{
  "encoder_arch": "vit",
  "model": "audio captioner",
  "dataset": "synthesized solo parts of chorales (CocoChorales)",
  "train_examples": 39062,
  "gain_aug_db": 6,
  "noise_aug": 0.002,
  "time_shift_ms": 100,
  "n_mels": 64,
  "hop_length": 320,
  "input": "log_mel",
  "spec_augment": false,
  "win_length": 512,
  "tokenizer": "word",
  "vocab_size": 56,
  "encoder_norm": "rmsnorm",
  "encoder_norm_position": "pre",
  "encoder_activation": "gelu",
  "encoder_mlp_ratio": 4,
  "encoder_head_dim": 64,
  "encoder_fused_qkv": false,
  "encoder_bias": "none",
  "encoder_qk_norm": false,
  "encoder_parallel_block": false,
  "encoder_inner_norm": false,
  "encoder_moe": "top_k",
  "encoder_num_experts": 32,
  "encoder_moe_every": 2,
  "encoder_expert_mlp_ratio": 1,
  "encoder_experts_per_token": 2,
  "encoder_shared_expert": false,
  "encoder_patch_size": [8, 8],
  "encoder_conv_stem": false,
  "encoder_layers": 16,
  "encoder_width": 128,
  "encoder_positions": "learned",
  "fusion": "cross_attention",
  "decoder_width": 192,
  "decoder_layers": 6,
  "decoder_norm": "layernorm",
  "decoder_norm_position": "pre",
  "decoder_activation": "swiglu",
  "decoder_mlp_ratio": 2,
  "decoder_head_dim": 32,
  "decoder_fused_qkv": false,
  "decoder_bias": "none",
  "decoder_qk_norm": true,
  "decoder_parallel_block": true,
  "decoder_inner_norm": false,
  "decoder_positions": "rope",
  "decoder_cross_attention_every": 2,
  "decoder_tie_embeddings": false,
  "residual_init": "none",
  "optimizer": "muon",
  "muon_scale": "original",
  "lr": 0.012,
  "momentum": 0.9,
  "nesterov": true,
  "orthogonalizer": "newton_schulz_5",
  "adamw_lr_other_params": 0.0029,
  "steps": 4800,
  "batch_size": 128,
  "epochs": 15.7,
  "lr_schedule": "cosine",
  "final_lr_fraction": 0,
  "warmup_steps": 960,
  "weight_decay": 0.04,
  "adamw_weight_decay_other_params": 0.01
}
Rows from expert 15 of block 13 of the audio encoder, named by matrix and row number. Rows with one number belong to one neuron. Each number is 50 + 12 x the weight over its row's rms, rounded and kept within 0 to 99. All counts start at 0. After the name is the row's rms in percent of the matrix's.
# up: expert up (encoder.blocks.13.mlp.up, 32x128x128), inputs 19-37
# down: expert down (encoder.blocks.13.mlp.down, 32x128x128, transposed), outputs 19-37
up.0 106:42 35 57 60 66 42 47 76 56 51 43 50 30 58 56 60 68 51 59
up.1 105:47 55 65 50 55 46 61 33 54 60 54 62 58 34 52 44 53 65 37
up.2 119:49 52 59 56 49 51 53 53 41 44 63 59 30 31 46 66 27 53 61
up.3 091:50 50 68 51 20 57 71 66 52 65 52 54 63 49 57 44 38 35 51
up.4 115:65 35 44 47 42 52 45 49 70 62 55 46 45 36 35 70 62 57 50
up.5 089:41 45 46 48 42 47 65 61 58 59 64 65 36 44 51 53 57 47 19
up.6 099:53 70 32 43 46 53 39 67 43 40 67 63 54 48 54 59 56 41 36
up.7 083:64 26 46 22 47 44 47 41 43 33 61 39 50 43 52 56 53 37 37
up.8 073:48 60 54 48 36 30 54 36 61 36 55 55 61 41 34 31 45 63 53
up.9 092:41 50 29 55 53 42 50 59 45 49 61 50 63 62 42 55 55 63 71
up.10 128:56 56 66 42 51 45 49 36 64 63 59 53 59 36 64 70 38 68 58
up.11 107:54 69 51 37 53 26 57 38 52 48 38 40 55 60 51 55 30 70 48
up.12 116:53 53 44 50 62 46 60 64 57 49 57 54 69 55 45 31 57 62 46
up.13 105:52 41 53 52 58 57 35 65 50 50 60 58 40 45 57 18 34 38 69
up.14 102:46 36 43 61 48 56 46 60 44 27 31 73 63 51 64 35 37 50 35
up.15 105:51 52 35 50 39 71 43 50 37 65 70 35 57 51 62 60 67 38 47
up.16 100:62 51 32 60 51 66 44 64 39 62 29 43 49 36 50 75 63 34 42
up.17 104:42 47 46 55 46 56 43 77 25 71 64 42 67 76 56 42 67 47 53
up.18 086:66 50 50 42 55 40 65 73 34 48 54 52 41 59 59 48 65 67 48
up.19 111:57 50 41 57 50 49 51 47 49 44 45 44 44 55 53 64 20 57 59
up.20 098:74 37 50 76 62 56 33 49 45 59 61 43 45 81 52 51 62 67 65
up.21 103:46 55 27 70 60 57 45 68 58 53 54 26 51 53 41 23 58 56 57
up.22 070:56 53 55 49 66 21 55 58 56 37 64 35 50 42 47 62 48 53 62
up.23 093:49 50 56 25 65 31 54 29 58 37 46 52 46 55 47 65 45 59 53
up.24 106:55 57 56 36 53 54 32 61 38 34 45 58 44 46 48 53 66 69 58
up.25 114:58 58 43 53 41 73 65 39 50 54 42 50 46 50 48 64 55 49 48
up.26 107:57 48 49 54 57 55 62 38 42 41 29 54 67 43 57 66 37 67 52
up.27 097:53 69 40 56 35 47 51 50 47 42 54 56 57 17 57 61 33 47 50
up.28 095:47 49 42 61 63 68 48 55 56 47 53 34 48 64 52 34 58 44 60
up.29 106:56 64 57 47 56 26 53 60 72 64 58 69 67 53 45 56 54 63 46
up.30 106:51 44 59 30 44 37 51 51 32 35 57 36 50 44 52 54 36 71 49
up.31 108:50 30 54 60 63 56 43 60 50 50 44 55 55 42 52 46 34 45 55
up.32 107:54 42 64 51 39 55 44 59 69 47 42 42 38 37 29 21 61 27 43
up.33 099:75 53 38 50 37 73 65 27 46 33 63 55 71 55 56 52 64 77 49
up.34 080:63 60 53 41 35 37 47 47 51 72 62 45 43 49 47 44 55 62 36
up.35 117:58 40 69 44 64 62 57 61 39 33 49 66 51 41 60 43 39 16 49
up.36 103:38 65 34 48 67 63 41 48 66 57 37 60 40 62 45 92 38 33 60
up.37 086:70 39 49 28 42 77 56 50 46 40 70 43 50 44 37 61 65 37 59
up.38 091:36 51 43 48 55 53 48 58 60 41 33 45 49 67 48 32 42 39 79
up.39 094:69 50 44 55 50 53 61 49 58 46 43 65 54 35 44 57 61 45 49
up.40 109:54 51 50 60 50 54 57 47 45 63 51 48 50 57 54 59 54 75 15
up.41 088:52 39 55 49 55 72 32 35 73 44 55 34 45 68 42 57 52 54 29
up.42 089:55 57 37 38 73 45 58 48 38 48 67 49 56 59 36 58 78 47 58
up.43 092:54 59 37 45 38 70 22 41 44 63 60 57 53 53 41 42 61 60 49
up.44 092:66 42 28 62 37 35 65 50 35 31 43 49 66 65 33 53 60 56 54
up.45 099:43 39 53 41 40 45 61 28 51 24 38 47 35 27 50 61 56 38 55
up.46 097:66 35 58 41 64 47 33 57 47 55 59 46 62 32 50 50 50 69 70
up.47 113:48 79 59 77 40 47 66 40 72 46 30 63 46 70 74 43 40 51 41
up.48 110:55 67 54 29 45 40 45 49 47 61 52 51 53 39 60 43 46 83 36
up.49 076:61 38 48 44 64 51 57 55 41 57 22 50 43 48 30 65 45 50 30
up.50 107:34 41 54 34 54 64 34 59 38 52 51 45 52 50 31 43 50 33 61
up.51 104:49 41 47 68 53 44 49 41 56 35 38 31 38 62 31 43 43 30 52
up.52 073:50 55 43 59 45 29 62 39 57 59 43 30 36 55 42 47 53 43 51
up.53 098:42 51 56 43 35 71 56 60 56 62 50 47 65 27 56 59 55 52 58
up.54 106:62 41 46 54 47 31 60 45 65 29 47 50 52 63 35 71 61 69 55
up.55 095:47 46 55 58 74 52 47 49 42 32 57 14 45 32 45 38 31 48 47
up.56 103:33 27 63 70 47 46 85 55 67 46 55 54 53 57 64 59 51 38 54
up.57 103:49 31 36 55 43 44 64 48 21 58 65 37 50 39 34 43 71 28 48
up.58 111:33 31 36 56 36 44 33 62 42 60 38 53 60 36 44 48 46 62 49
up.59 068:51 49 44 50 55 63 35 41 40 34 58 54 63 56 39 46 47 53 40
up.60 113:12 49 63 40 65 58 65 28 59 56 38 59 47 45 23 52 27 58 56
up.61 118:43 56 30 53 47 41 58 41 53 57 69 60 69 71 58 25 52 60 37
up.62 094:47 52 34 53 50 62 51 30 47 72 65 60 50 38 49 73 36 51 65
up.63 091:55 60 46 40 44 43 64 57 32 50 34 40 45 48 27 68 53 40 43
up.64 097:43 60 51 74 37 51 39 42 46 33 41 38 55 64 55 42 55 45 56
up.65 107:61 19 29 63 38 53 59 64 63 58 58 47 44 71 60 37 40 41 60
up.66 102:59 73 48 55 56 68 48 19 52 43 42 38 33 19 51 38 40 42 35
up.67 101:71 67 46 64 64 67 47 79 44 46 52 45 42 52 50 62 51 72 67
up.68 113:51 42 40 42 38 50 37 46 49 37 57 53 61 29 46 53 57 41 44
up.69 101:66 38 55 55 68 44 42 42 39 50 49 53 52 46 28 43 50 69 63
up.70 061:61 40 55 55 66 32 60 57 37 36 30 64 55 62 32 39 41 63 53
up.71 118:37 65 22 58 48 53 56 53 40 45 36 34 44 58 44 51 72 41 55
up.72 080:40 65 36 52 70 34 53 28 39 35 62 56 68 57 53 56 51 41 62
up.73 106:49 61 24 36 63 48 54 40 49 53 36 60 49 56 61 59 59 73 58
up.74 100:44 59 56 32 43 42 48 32 37 60 38 40 48 61 52 35 35 68 50
up.75 065:51 45 62 52 41 57 49 40 47 34 57 41 49 60 56 45 49 45 66
up.76 092:37 24 46 40 69 48 67 59 70 65 52 43 44 47 69 66 39 56 52
up.77 111:65 37 48 35 48 52 33 43 63 37 48 48 27 49 59 56 35 45 62
up.78 108:43 25 51 44 49 44 36 53 62 48 48 55 48 39 75 60 38 52 50
up.79 070:36 58 41 59 59 55 58 32 49 64 55 22 33 59 58 63 74 52 63
up.80 114:54 50 57 64 54 53 49 23 55 52 30 62 53 52 35 63 46 44 36
up.81 085:52 41 56 62 36 44 35 55 39 50 70 62 40 54 30 62 38 45 52
up.82 116:34 58 42 56 60 52 45 49 49 62 44 21 44 54 46 52 53 45 42
up.83 116:32 59 43 48 42 62 35 75 64 22 60 40 63 60 55 34 39 32 38
up.84 101:32 73 46 54 36 42 57 41 58 62 33 53 52 47 52 44 58 68 45
up.85 095:45 69 59 44 49 26 51 48 43 61 41 43 52 31 46 34 42 42 44
up.86 109:78 64 69 45 62 66 49 66 61 63 85 42 58 40 49 61 42 58 50
up.87 099:55 30 51 50 61 49 36 54 65 47 51 46 69 72 54 25 36 57 60
up.88 096:41 47 60 56 38 49 40 61 51 59 34 66 26 49 43 67 48 40 42
up.89 081:58 37 78 51 66 54 35 51 28 54 35 60 55 26 65 55 49 42 61
up.90 103:51 50 46 43 51 40 50 32 50 70 58 66 40 47 63 57 62 44 39
up.91 095:58 45 51 46 73 49 39 44 47 65 49 33 48 32 84 70 66 63 74
up.92 111:58 44 55 55 44 26 28 45 60 54 46 64 44 53 53 45 44 64 43
up.93 117:54 37 41 48 54 34 71 47 43 52 55 55 54 46 75 25 67 52 40
up.94 072:45 69 61 67 30 34 51 37 64 46 40 52 40 46 42 42 53 60 44
up.95 109:51 69 42 46 63 46 55 61 46 33 41 19 48 47 60 41 31 60 43
up.96 094:55 48 41 54 72 55 33 61 76 46 46 77 35 48 41 65 58 38 52
up.97 087:36 51 38 59 61 62 35 39 48 61 41 48 54 62 69 53 28 43 59
up.98 108:30 51 60 43 54 52 60 46 54 57 46 55 50 66 28 40 72 60 61
up.99 089:43 41 45 68 53 33 49 33 52 65 43 39 76 51 50 43 55 54 50
up.100 104:39 46 52 36 44 21 43 29 56 46 45 61 46 62 63 50 40 54 43
up.101 096:49 52 69 53 79 72 43 41 61 62 64 41 46 77 46 53 46 36 62
up.102 101:47 62 52 47 38 75 52 55 71 42 56 44 50 36 28 72 80 61 39
up.103 104:65 46 50 50 28 43 29 38 60 46 52 50 47 30 53 53 63 47 40
up.104 099:48 57 46 42 52 45 49 63 69 53 23 69 55 31 48 43 35 22 50
up.105 113:56 54 49 13 45 65 46 66 71 60 56 53 41 46 50 60 67 57 49
up.106 117:51 64 48 50 26 59 49 63 52 33 64 44 48 55 52 55 43 50 63
up.107 089:39 58 51 30 56 60 50 68 52 47 43 26 44 40 43 47 54 38 58
up.108 108:48 61 41 44 53 41 43 45 49 52 60 36 43 38 41 64 36 55 34
up.109 082:42 42 65 51 64 47 72 37 51 12 56 60 62 52 54 63 58 45 47
up.110 110:34 44 48 51 45 48 14 48 45 55 59 54 39 47 67 38 48 34 46
up.111 119:38 60 45 63 55 50 45 45 35 44 62 30 60 42 60 19 66 38 49
up.112 092:38 40 61 64 48 45 33 58 60 59 49 37 58 70 54 67 66 57 60
up.113 102:54 25 49 35 43 47 76 60 64 64 67 53 64 33 49 71 67 29 53
up.114 111:59 65 54 51 48 49 64 47 45 47 55 59 47 52 55 68 43 61 49
up.115 095:60 40 46 28 42 56 30 50 47 47 45 51 59 48 61 54 34 36 54
up.116 114:56 35 61 37 44 72 50 37 39 40 57 65 42 54 43 48 57 54 35
up.117 103:60 41 40 55 67 51 55 28 52 48 52 47 40 32 45 50 52 45 54
up.118 097:60 48 44 52 40 58 66 53 46 45 40 53 64 57 53 33 53 64 38
up.119 105:25 65 51 52 44 73 48 57 69 32 46 57 65 70 59 30 62 50 40
up.120 073:63 40 57 46 49 70 56 72 49 69 48 54 75 55 41 64 47 61 73
up.121 085:74 73 45 49 60 60 46 25 57 72 60 67 65 48 80 48 63 67 60
up.122 048:53 38 65 53 49 50 46 54 45 56 64 61 48 74 39 49 42 36 46
up.123 105:48 24 38 54 42 65 56 71 31 48 36 38 59 53 51 58 46 56 44
up.124 095:53 55 62 34 63 40 43 27 60 43 24 43 64 45 43 69 40 28 50
up.125 109:63 43 41 49 45 50 32 47 53 42 32 60 61 28 35 57 41 51 45
up.126 112:40 61 45 49 61 45 38 29 58 48 45 57 54 38 43 71 46 54 49
up.127 094:59 68 50 49 38 43 50 50 68 55 28 54 72 42 43 64 62 49 55
down.0 109:46 46 60 56 61 48 33 31 41 47 57 60 42 35 44 43 40 74 39
down.1 105:67 52 30 47 41 44 39 39 56 46 54 54 57 56 49 42 56 41 58
down.2 121:56 48 69 34 52 49 49 37 55 50 51 59 48 44 62 31 38 58 53
down.3 094:49 48 58 43 41 55 34 25 45 64 42 45 47 20 42 65 43 23 71
down.4 114:35 57 47 64 41 54 60 64 58 60 35 71 55 56 71 55 55 72 50
down.5 097:50 46 37 20 49 39 31 52 55 54 61 34 40 53 47 59 50 40 85
down.6 099:33 48 45 24 63 35 41 33 60 54 34 72 42 52 60 57 59 73 45
down.7 090:42 65 40 69 22 57 72 51 25 30 42 32 47 44 57 52 54 54 57
down.8 075:50 68 47 60 54 65 42 38 30 40 50 61 57 46 49 49 62 32 61
down.9 092:55 40 62 58 55 60 57 47 55 52 41 40 55 63 38 57 59 62 34
down.10 123:57 49 47 51 69 60 47 45 33 59 64 33 47 58 30 49 34 37 41
down.11 112:36 35 64 70 47 51 47 43 53 43 72 39 52 45 56 59 13 40 49
down.12 107:61 60 52 56 41 51 41 65 44 49 39 59 50 51 52 41 44 45 38
down.13 108:53 46 64 49 56 51 41 54 39 35 47 52 64 38 19 64 52 46 32
down.14 104:33 46 57 38 42 66 43 70 54 49 58 38 65 29 41 48 66 60 59
down.15 104:56 34 43 56 64 42 53 49 60 53 59 58 44 45 45 34 36 46 61
down.16 092:48 33 53 58 44 50 60 54 77 33 48 43 43 64 50 37 41 54 68
down.17 105:47 40 54 34 57 52 44 26 52 26 46 51 77 46 28 60 37 57 57
down.18 091:46 60 38 61 38 48 52 36 38 45 48 34 63 66 44 80 35 27 46
down.19 111:48 53 70 24 47 28 53 71 57 60 48 39 51 55 53 57 36 33 67
down.20 104:46 47 16 45 33 54 57 52 46 67 47 69 32 40 34 32 49 59 36
down.21 096:51 49 59 57 57 51 43 49 43 23 54 54 57 35 52 45 52 48 40
down.22 076:65 69 53 55 49 58 63 41 42 49 56 51 53 55 43 49 56 40 32
down.23 099:66 62 53 55 54 58 42 42 68 52 39 55 25 37 54 62 68 50 40
down.24 099:53 42 38 53 63 47 40 50 58 44 46 61 73 55 34 52 78 32 57
down.25 106:61 49 53 40 68 41 36 52 53 49 41 56 74 50 62 54 44 49 50
down.26 104:70 67 50 32 46 38 41 53 47 23 58 68 45 62 67 57 43 71 44
down.27 098:46 41 66 31 53 65 60 39 53 50 55 50 43 52 65 41 45 46 48
down.28 097:37 44 40 63 42 45 33 47 47 77 43 66 50 40 34 52 50 62 39
down.29 110:43 28 60 35 54 61 62 37 66 58 48 44 43 54 57 69 47 50 52
down.30 107:62 56 57 41 47 55 51 33 61 47 43 47 50 63 47 56 67 26 73
down.31 103:58 34 67 42 44 41 52 39 50 62 47 43 38 35 61 79 74 29 47
down.32 115:54 44 33 39 37 45 44 68 49 60 62 56 37 33 69 39 40 40 75
down.33 098:29 49 44 47 42 25 55 41 64 50 57 43 54 42 55 56 29 33 47
down.34 080:64 45 53 48 28 41 45 34 55 56 24 46 37 32 60 48 30 27 57
down.35 112:64 72 36 19 39 77 44 34 46 45 60 73 30 66 23 53 55 34 43
down.36 111:58 70 46 47 64 60 23 52 41 61 43 51 45 48 38 45 73 49 55
down.37 088:34 46 38 56 64 41 51 32 60 62 32 32 64 56 50 59 52 35 57
down.38 093:35 63 74 53 71 47 48 61 35 60 53 55 51 60 50 71 42 58 60
down.39 105:56 56 32 38 61 53 40 55 48 58 55 56 53 65 59 43 46 42 37
down.40 105:31 62 55 33 36 44 47 44 34 34 60 41 42 43 41 52 51 31 59
down.41 101:17 65 44 70 54 47 45 50 60 54 43 50 50 50 52 58 42 44 47
down.42 095:36 61 45 63 54 40 34 37 54 45 32 42 50 52 65 58 51 67 53
down.43 087:48 31 51 63 68 48 44 54 45 45 50 54 51 69 55 48 55 37 51
down.44 104:27 61 48 60 47 49 37 35 57 78 54 58 45 46 40 46 75 47 56
down.45 096:65 46 37 61 67 63 51 55 47 56 53 65 20 52 48 62 64 55 53
down.46 095:48 54 53 44 59 61 44 34 31 41 68 38 71 48 53 52 60 25 47
down.47 113:50 63 72 37 24 35 44 63 54 21 60 65 61 36 59 54 31 35 47
down.48 118:53 36 43 51 42 50 59 39 52 54 32 59 39 73 56 65 33 47 50
down.49 075:37 48 65 42 55 31 52 45 20 37 48 57 47 45 23 41 79 63 67
down.50 108:58 35 48 54 45 55 62 63 55 56 32 49 62 46 26 45 41 48 45
down.51 096:45 51 72 49 48 48 55 49 39 45 38 16 72 54 64 38 55 63 65
down.52 079:54 42 77 38 41 47 35 44 35 60 64 47 58 28 49 66 42 41 45
down.53 089:42 43 39 32 43 54 50 41 50 49 38 67 36 48 84 48 66 41 65
down.54 108:48 44 29 46 56 43 42 36 53 46 45 54 53 72 44 44 46 47 34
down.55 092:41 41 45 53 56 63 53 53 38 58 55 58 52 71 64 56 71 41 36
down.56 102:57 34 59 41 51 21 40 61 53 40 69 57 71 56 37 47 47 56 48
down.57 103:55 34 65 29 45 69 38 59 77 54 53 50 36 61 39 62 44 64 62
down.58 107:44 20 60 57 60 41 59 37 58 56 41 70 56 65 31 56 37 71 51
down.59 061:28 60 47 78 50 62 57 41 60 43 49 59 43 48 61 43 60 43 57
down.60 114:46 59 54 55 33 44 46 67 55 52 29 65 64 51 59 51 52 48 60
down.61 133:60 57 36 57 36 47 72 36 55 36 59 72 62 44 56 59 38 69 48
down.62 094:54 36 65 41 44 50 62 74 66 58 41 48 65 54 63 56 40 37 40
down.63 086:53 59 71 62 50 66 48 56 45 62 67 54 44 65 63 31 65 44 59
down.64 100:34 57 57 50 43 40 75 39 48 37 54 53 54 46 41 60 61 38 69
down.65 114:38 39 45 65 34 51 36 50 36 53 33 54 48 54 46 75 40 72 40
down.66 108:66 36 51 44 39 38 46 49 35 66 53 54 43 52 47 36 47 51 70
down.67 096:50 54 45 65 75 54 54 45 31 88 37 60 56 34 64 47 54 48 49
down.68 100:64 59 50 38 64 43 59 42 66 68 37 41 60 51 57 47 31 48 51
down.69 100:34 34 47 55 59 64 67 60 43 32 37 60 55 57 58 38 40 45 37
down.70 061:53 41 42 62 54 43 54 72 46 56 55 65 63 24 56 60 50 51 37
down.71 108:43 38 69 38 69 58 42 36 49 58 29 65 44 34 40 46 47 41 78
down.72 076:63 28 55 55 49 72 70 49 54 57 39 31 54 40 58 65 54 78 37
down.73 096:54 62 34 34 39 51 50 63 82 24 50 50 64 57 57 56 56 42 65
down.74 099:49 62 42 60 39 23 59 59 56 55 56 48 37 53 55 75 36 28 47
down.75 064:47 57 49 70 59 29 68 59 80 43 50 59 53 45 63 44 56 47 44
down.76 092:50 77 48 54 62 41 56 60 49 54 53 43 39 83 56 48 56 74 60
down.77 104:34 66 47 57 36 40 63 56 74 30 40 50 75 23 32 57 45 69 46
down.78 099:56 57 62 47 71 54 61 63 59 23 39 42 61 50 36 44 56 34 54
down.79 073:50 55 57 52 40 43 68 52 57 36 43 47 75 64 56 50 40 66 47
down.80 116:51 66 45 56 46 54 52 58 57 37 27 58 60 36 45 53 50 52 74
down.81 080:38 44 61 52 39 44 45 53 40 44 27 60 48 41 54 41 49 31 29
down.82 128:67 56 31 51 39 59 67 48 39 47 33 44 47 55 49 37 55 59 50
down.83 113:68 62 55 31 65 60 47 38 30 62 38 50 52 48 48 49 37 41 57
down.84 102:71 48 21 53 41 52 44 61 40 33 24 46 45 59 61 38 47 41 47
down.85 089:54 43 56 40 34 69 45 35 31 50 45 66 43 45 81 54 59 22 59
down.86 117:44 50 68 44 58 63 41 24 51 35 49 53 43 42 52 51 32 24 39
down.87 091:35 71 58 69 46 49 79 68 36 49 59 39 58 40 46 68 50 56 52
down.88 099:46 53 48 48 63 54 51 57 62 41 23 60 51 57 57 62 58 67 32
down.89 084:40 48 49 44 29 25 36 68 26 42 49 44 66 38 33 50 25 39 50
down.90 116:36 43 45 44 32 61 54 55 35 48 57 55 71 40 51 46 70 41 44
down.91 102:35 46 44 35 43 40 60 61 45 30 58 50 60 58 47 46 41 33 31
down.92 116:18 59 50 49 57 44 46 45 51 38 55 16 57 38 41 55 67 48 56
down.93 129:56 63 63 57 43 37 50 61 42 56 50 58 28 45 57 67 66 52 46
down.94 066:61 66 35 37 58 37 42 31 39 46 55 29 68 69 46 53 41 39 50
down.95 102:52 41 43 46 50 40 54 30 66 56 50 71 39 45 58 59 39 52 48
down.96 079:44 37 43 58 38 38 50 55 57 53 53 50 66 46 52 34 46 61 26
down.97 084:66 62 37 51 69 30 58 60 37 38 31 64 29 40 61 40 66 41 62
down.98 109:49 36 40 49 43 58 28 48 53 54 40 37 67 60 45 60 85 61 70
down.99 082:66 30 55 40 38 31 39 58 37 26 64 63 33 42 53 54 50 47 51
down.100 103:18 53 48 63 48 44 47 45 56 57 63 31 55 33 51 63 61 51 51
down.101 102:59 45 63 53 25 47 50 38 45 35 44 61 48 65 38 49 52 69 31
down.102 096:68 32 52 50 31 28 32 51 54 42 52 75 62 54 45 31 67 56 59
down.103 105:45 29 34 46 45 37 62 62 60 48 58 51 58 40 50 59 25 64 60
down.104 095:53 56 51 28 43 71 47 49 54 39 48 45 62 68 62 55 54 80 59
down.105 123:66 55 57 23 61 52 31 46 48 47 51 58 56 70 41 50 58 55 74
down.106 105:58 38 37 40 55 40 51 42 69 65 48 62 51 56 65 65 59 57 58
down.107 104:49 60 31 83 40 35 50 53 52 49 57 44 41 52 41 70 48 44 40
down.108 119:74 50 34 39 41 68 67 43 64 56 74 51 35 54 73 58 51 39 50
down.109 075:67 61 42 42 38 47 49 51 46 54 63 47 51 47 37 45 35 31 76
down.110 107:73 36 43 46 56 44 50 60 56 41 44 56 60 37 22 41 33 38 62
down.111 125:65 44 65 40 45 56 60 63 48 46 59 30 65 46 42 61 42 52 65
down.112 084:51 58 37 46 20 46 65 47 34 59 47 39 47 61 52 32 36 37 57
down.113 107:58 51 63 45 65 61 23 39 36 53 45 50 39 53 53 46 39 48 58
down.114 107:63 65 43 56 50 45 51 36 46 42 67 66 52 39 58 08 40 45 37
down.115 089:46 59 39 59 42 56 22 53 59 58 54 52 68 64 63 50 63 43 50
down.116 104:71 58 61 44 46 50 67 61 69 51 40 44 47 60 56 61 59 50 60
down.117 092:35 52 58 49 53 54 68 62 46 50 27 50 30 66 42 65 43 27 36
down.118 095:58 54 41 40 46 39 44 47 38 47 72 46 36 45 53 43 33 51 62
down.119 117:58 49 56 32 36 50 45 59 45 60 45 45 66 56 45 49 51 42 52
down.120 078:65 19 57 55 45 62 66 54 45 41 43 42 42 43 40 34 64 33 38
down.121 081:35 47 37 44 30 69 31 37 43 48 47 23 36 52 55 55 46 47 46
down.122 054:42 65 52 65 63 33 41 43 51 24 56 40 30 36 64 50 65 44 53
down.123 108:68 72 64 57 54 60 33 43 46 36 40 49 47 56 57 69 65 28 85
down.124 084:52 46 24 45 54 46 32 44 70 62 45 39 53 55 52 72 75 60 55
down.125 106:38 40 42 58 69 55 57 46 56 43 50 35 57 81 58 57 46 39 62
down.126 102:28 62 36 38 72 60 55 49 36 37 46 55 41 57 55 33 51 52 33
down.127 088:49 29 74 56 51 71 56 28 32 54 59 22 46 46 50 56 55 62 46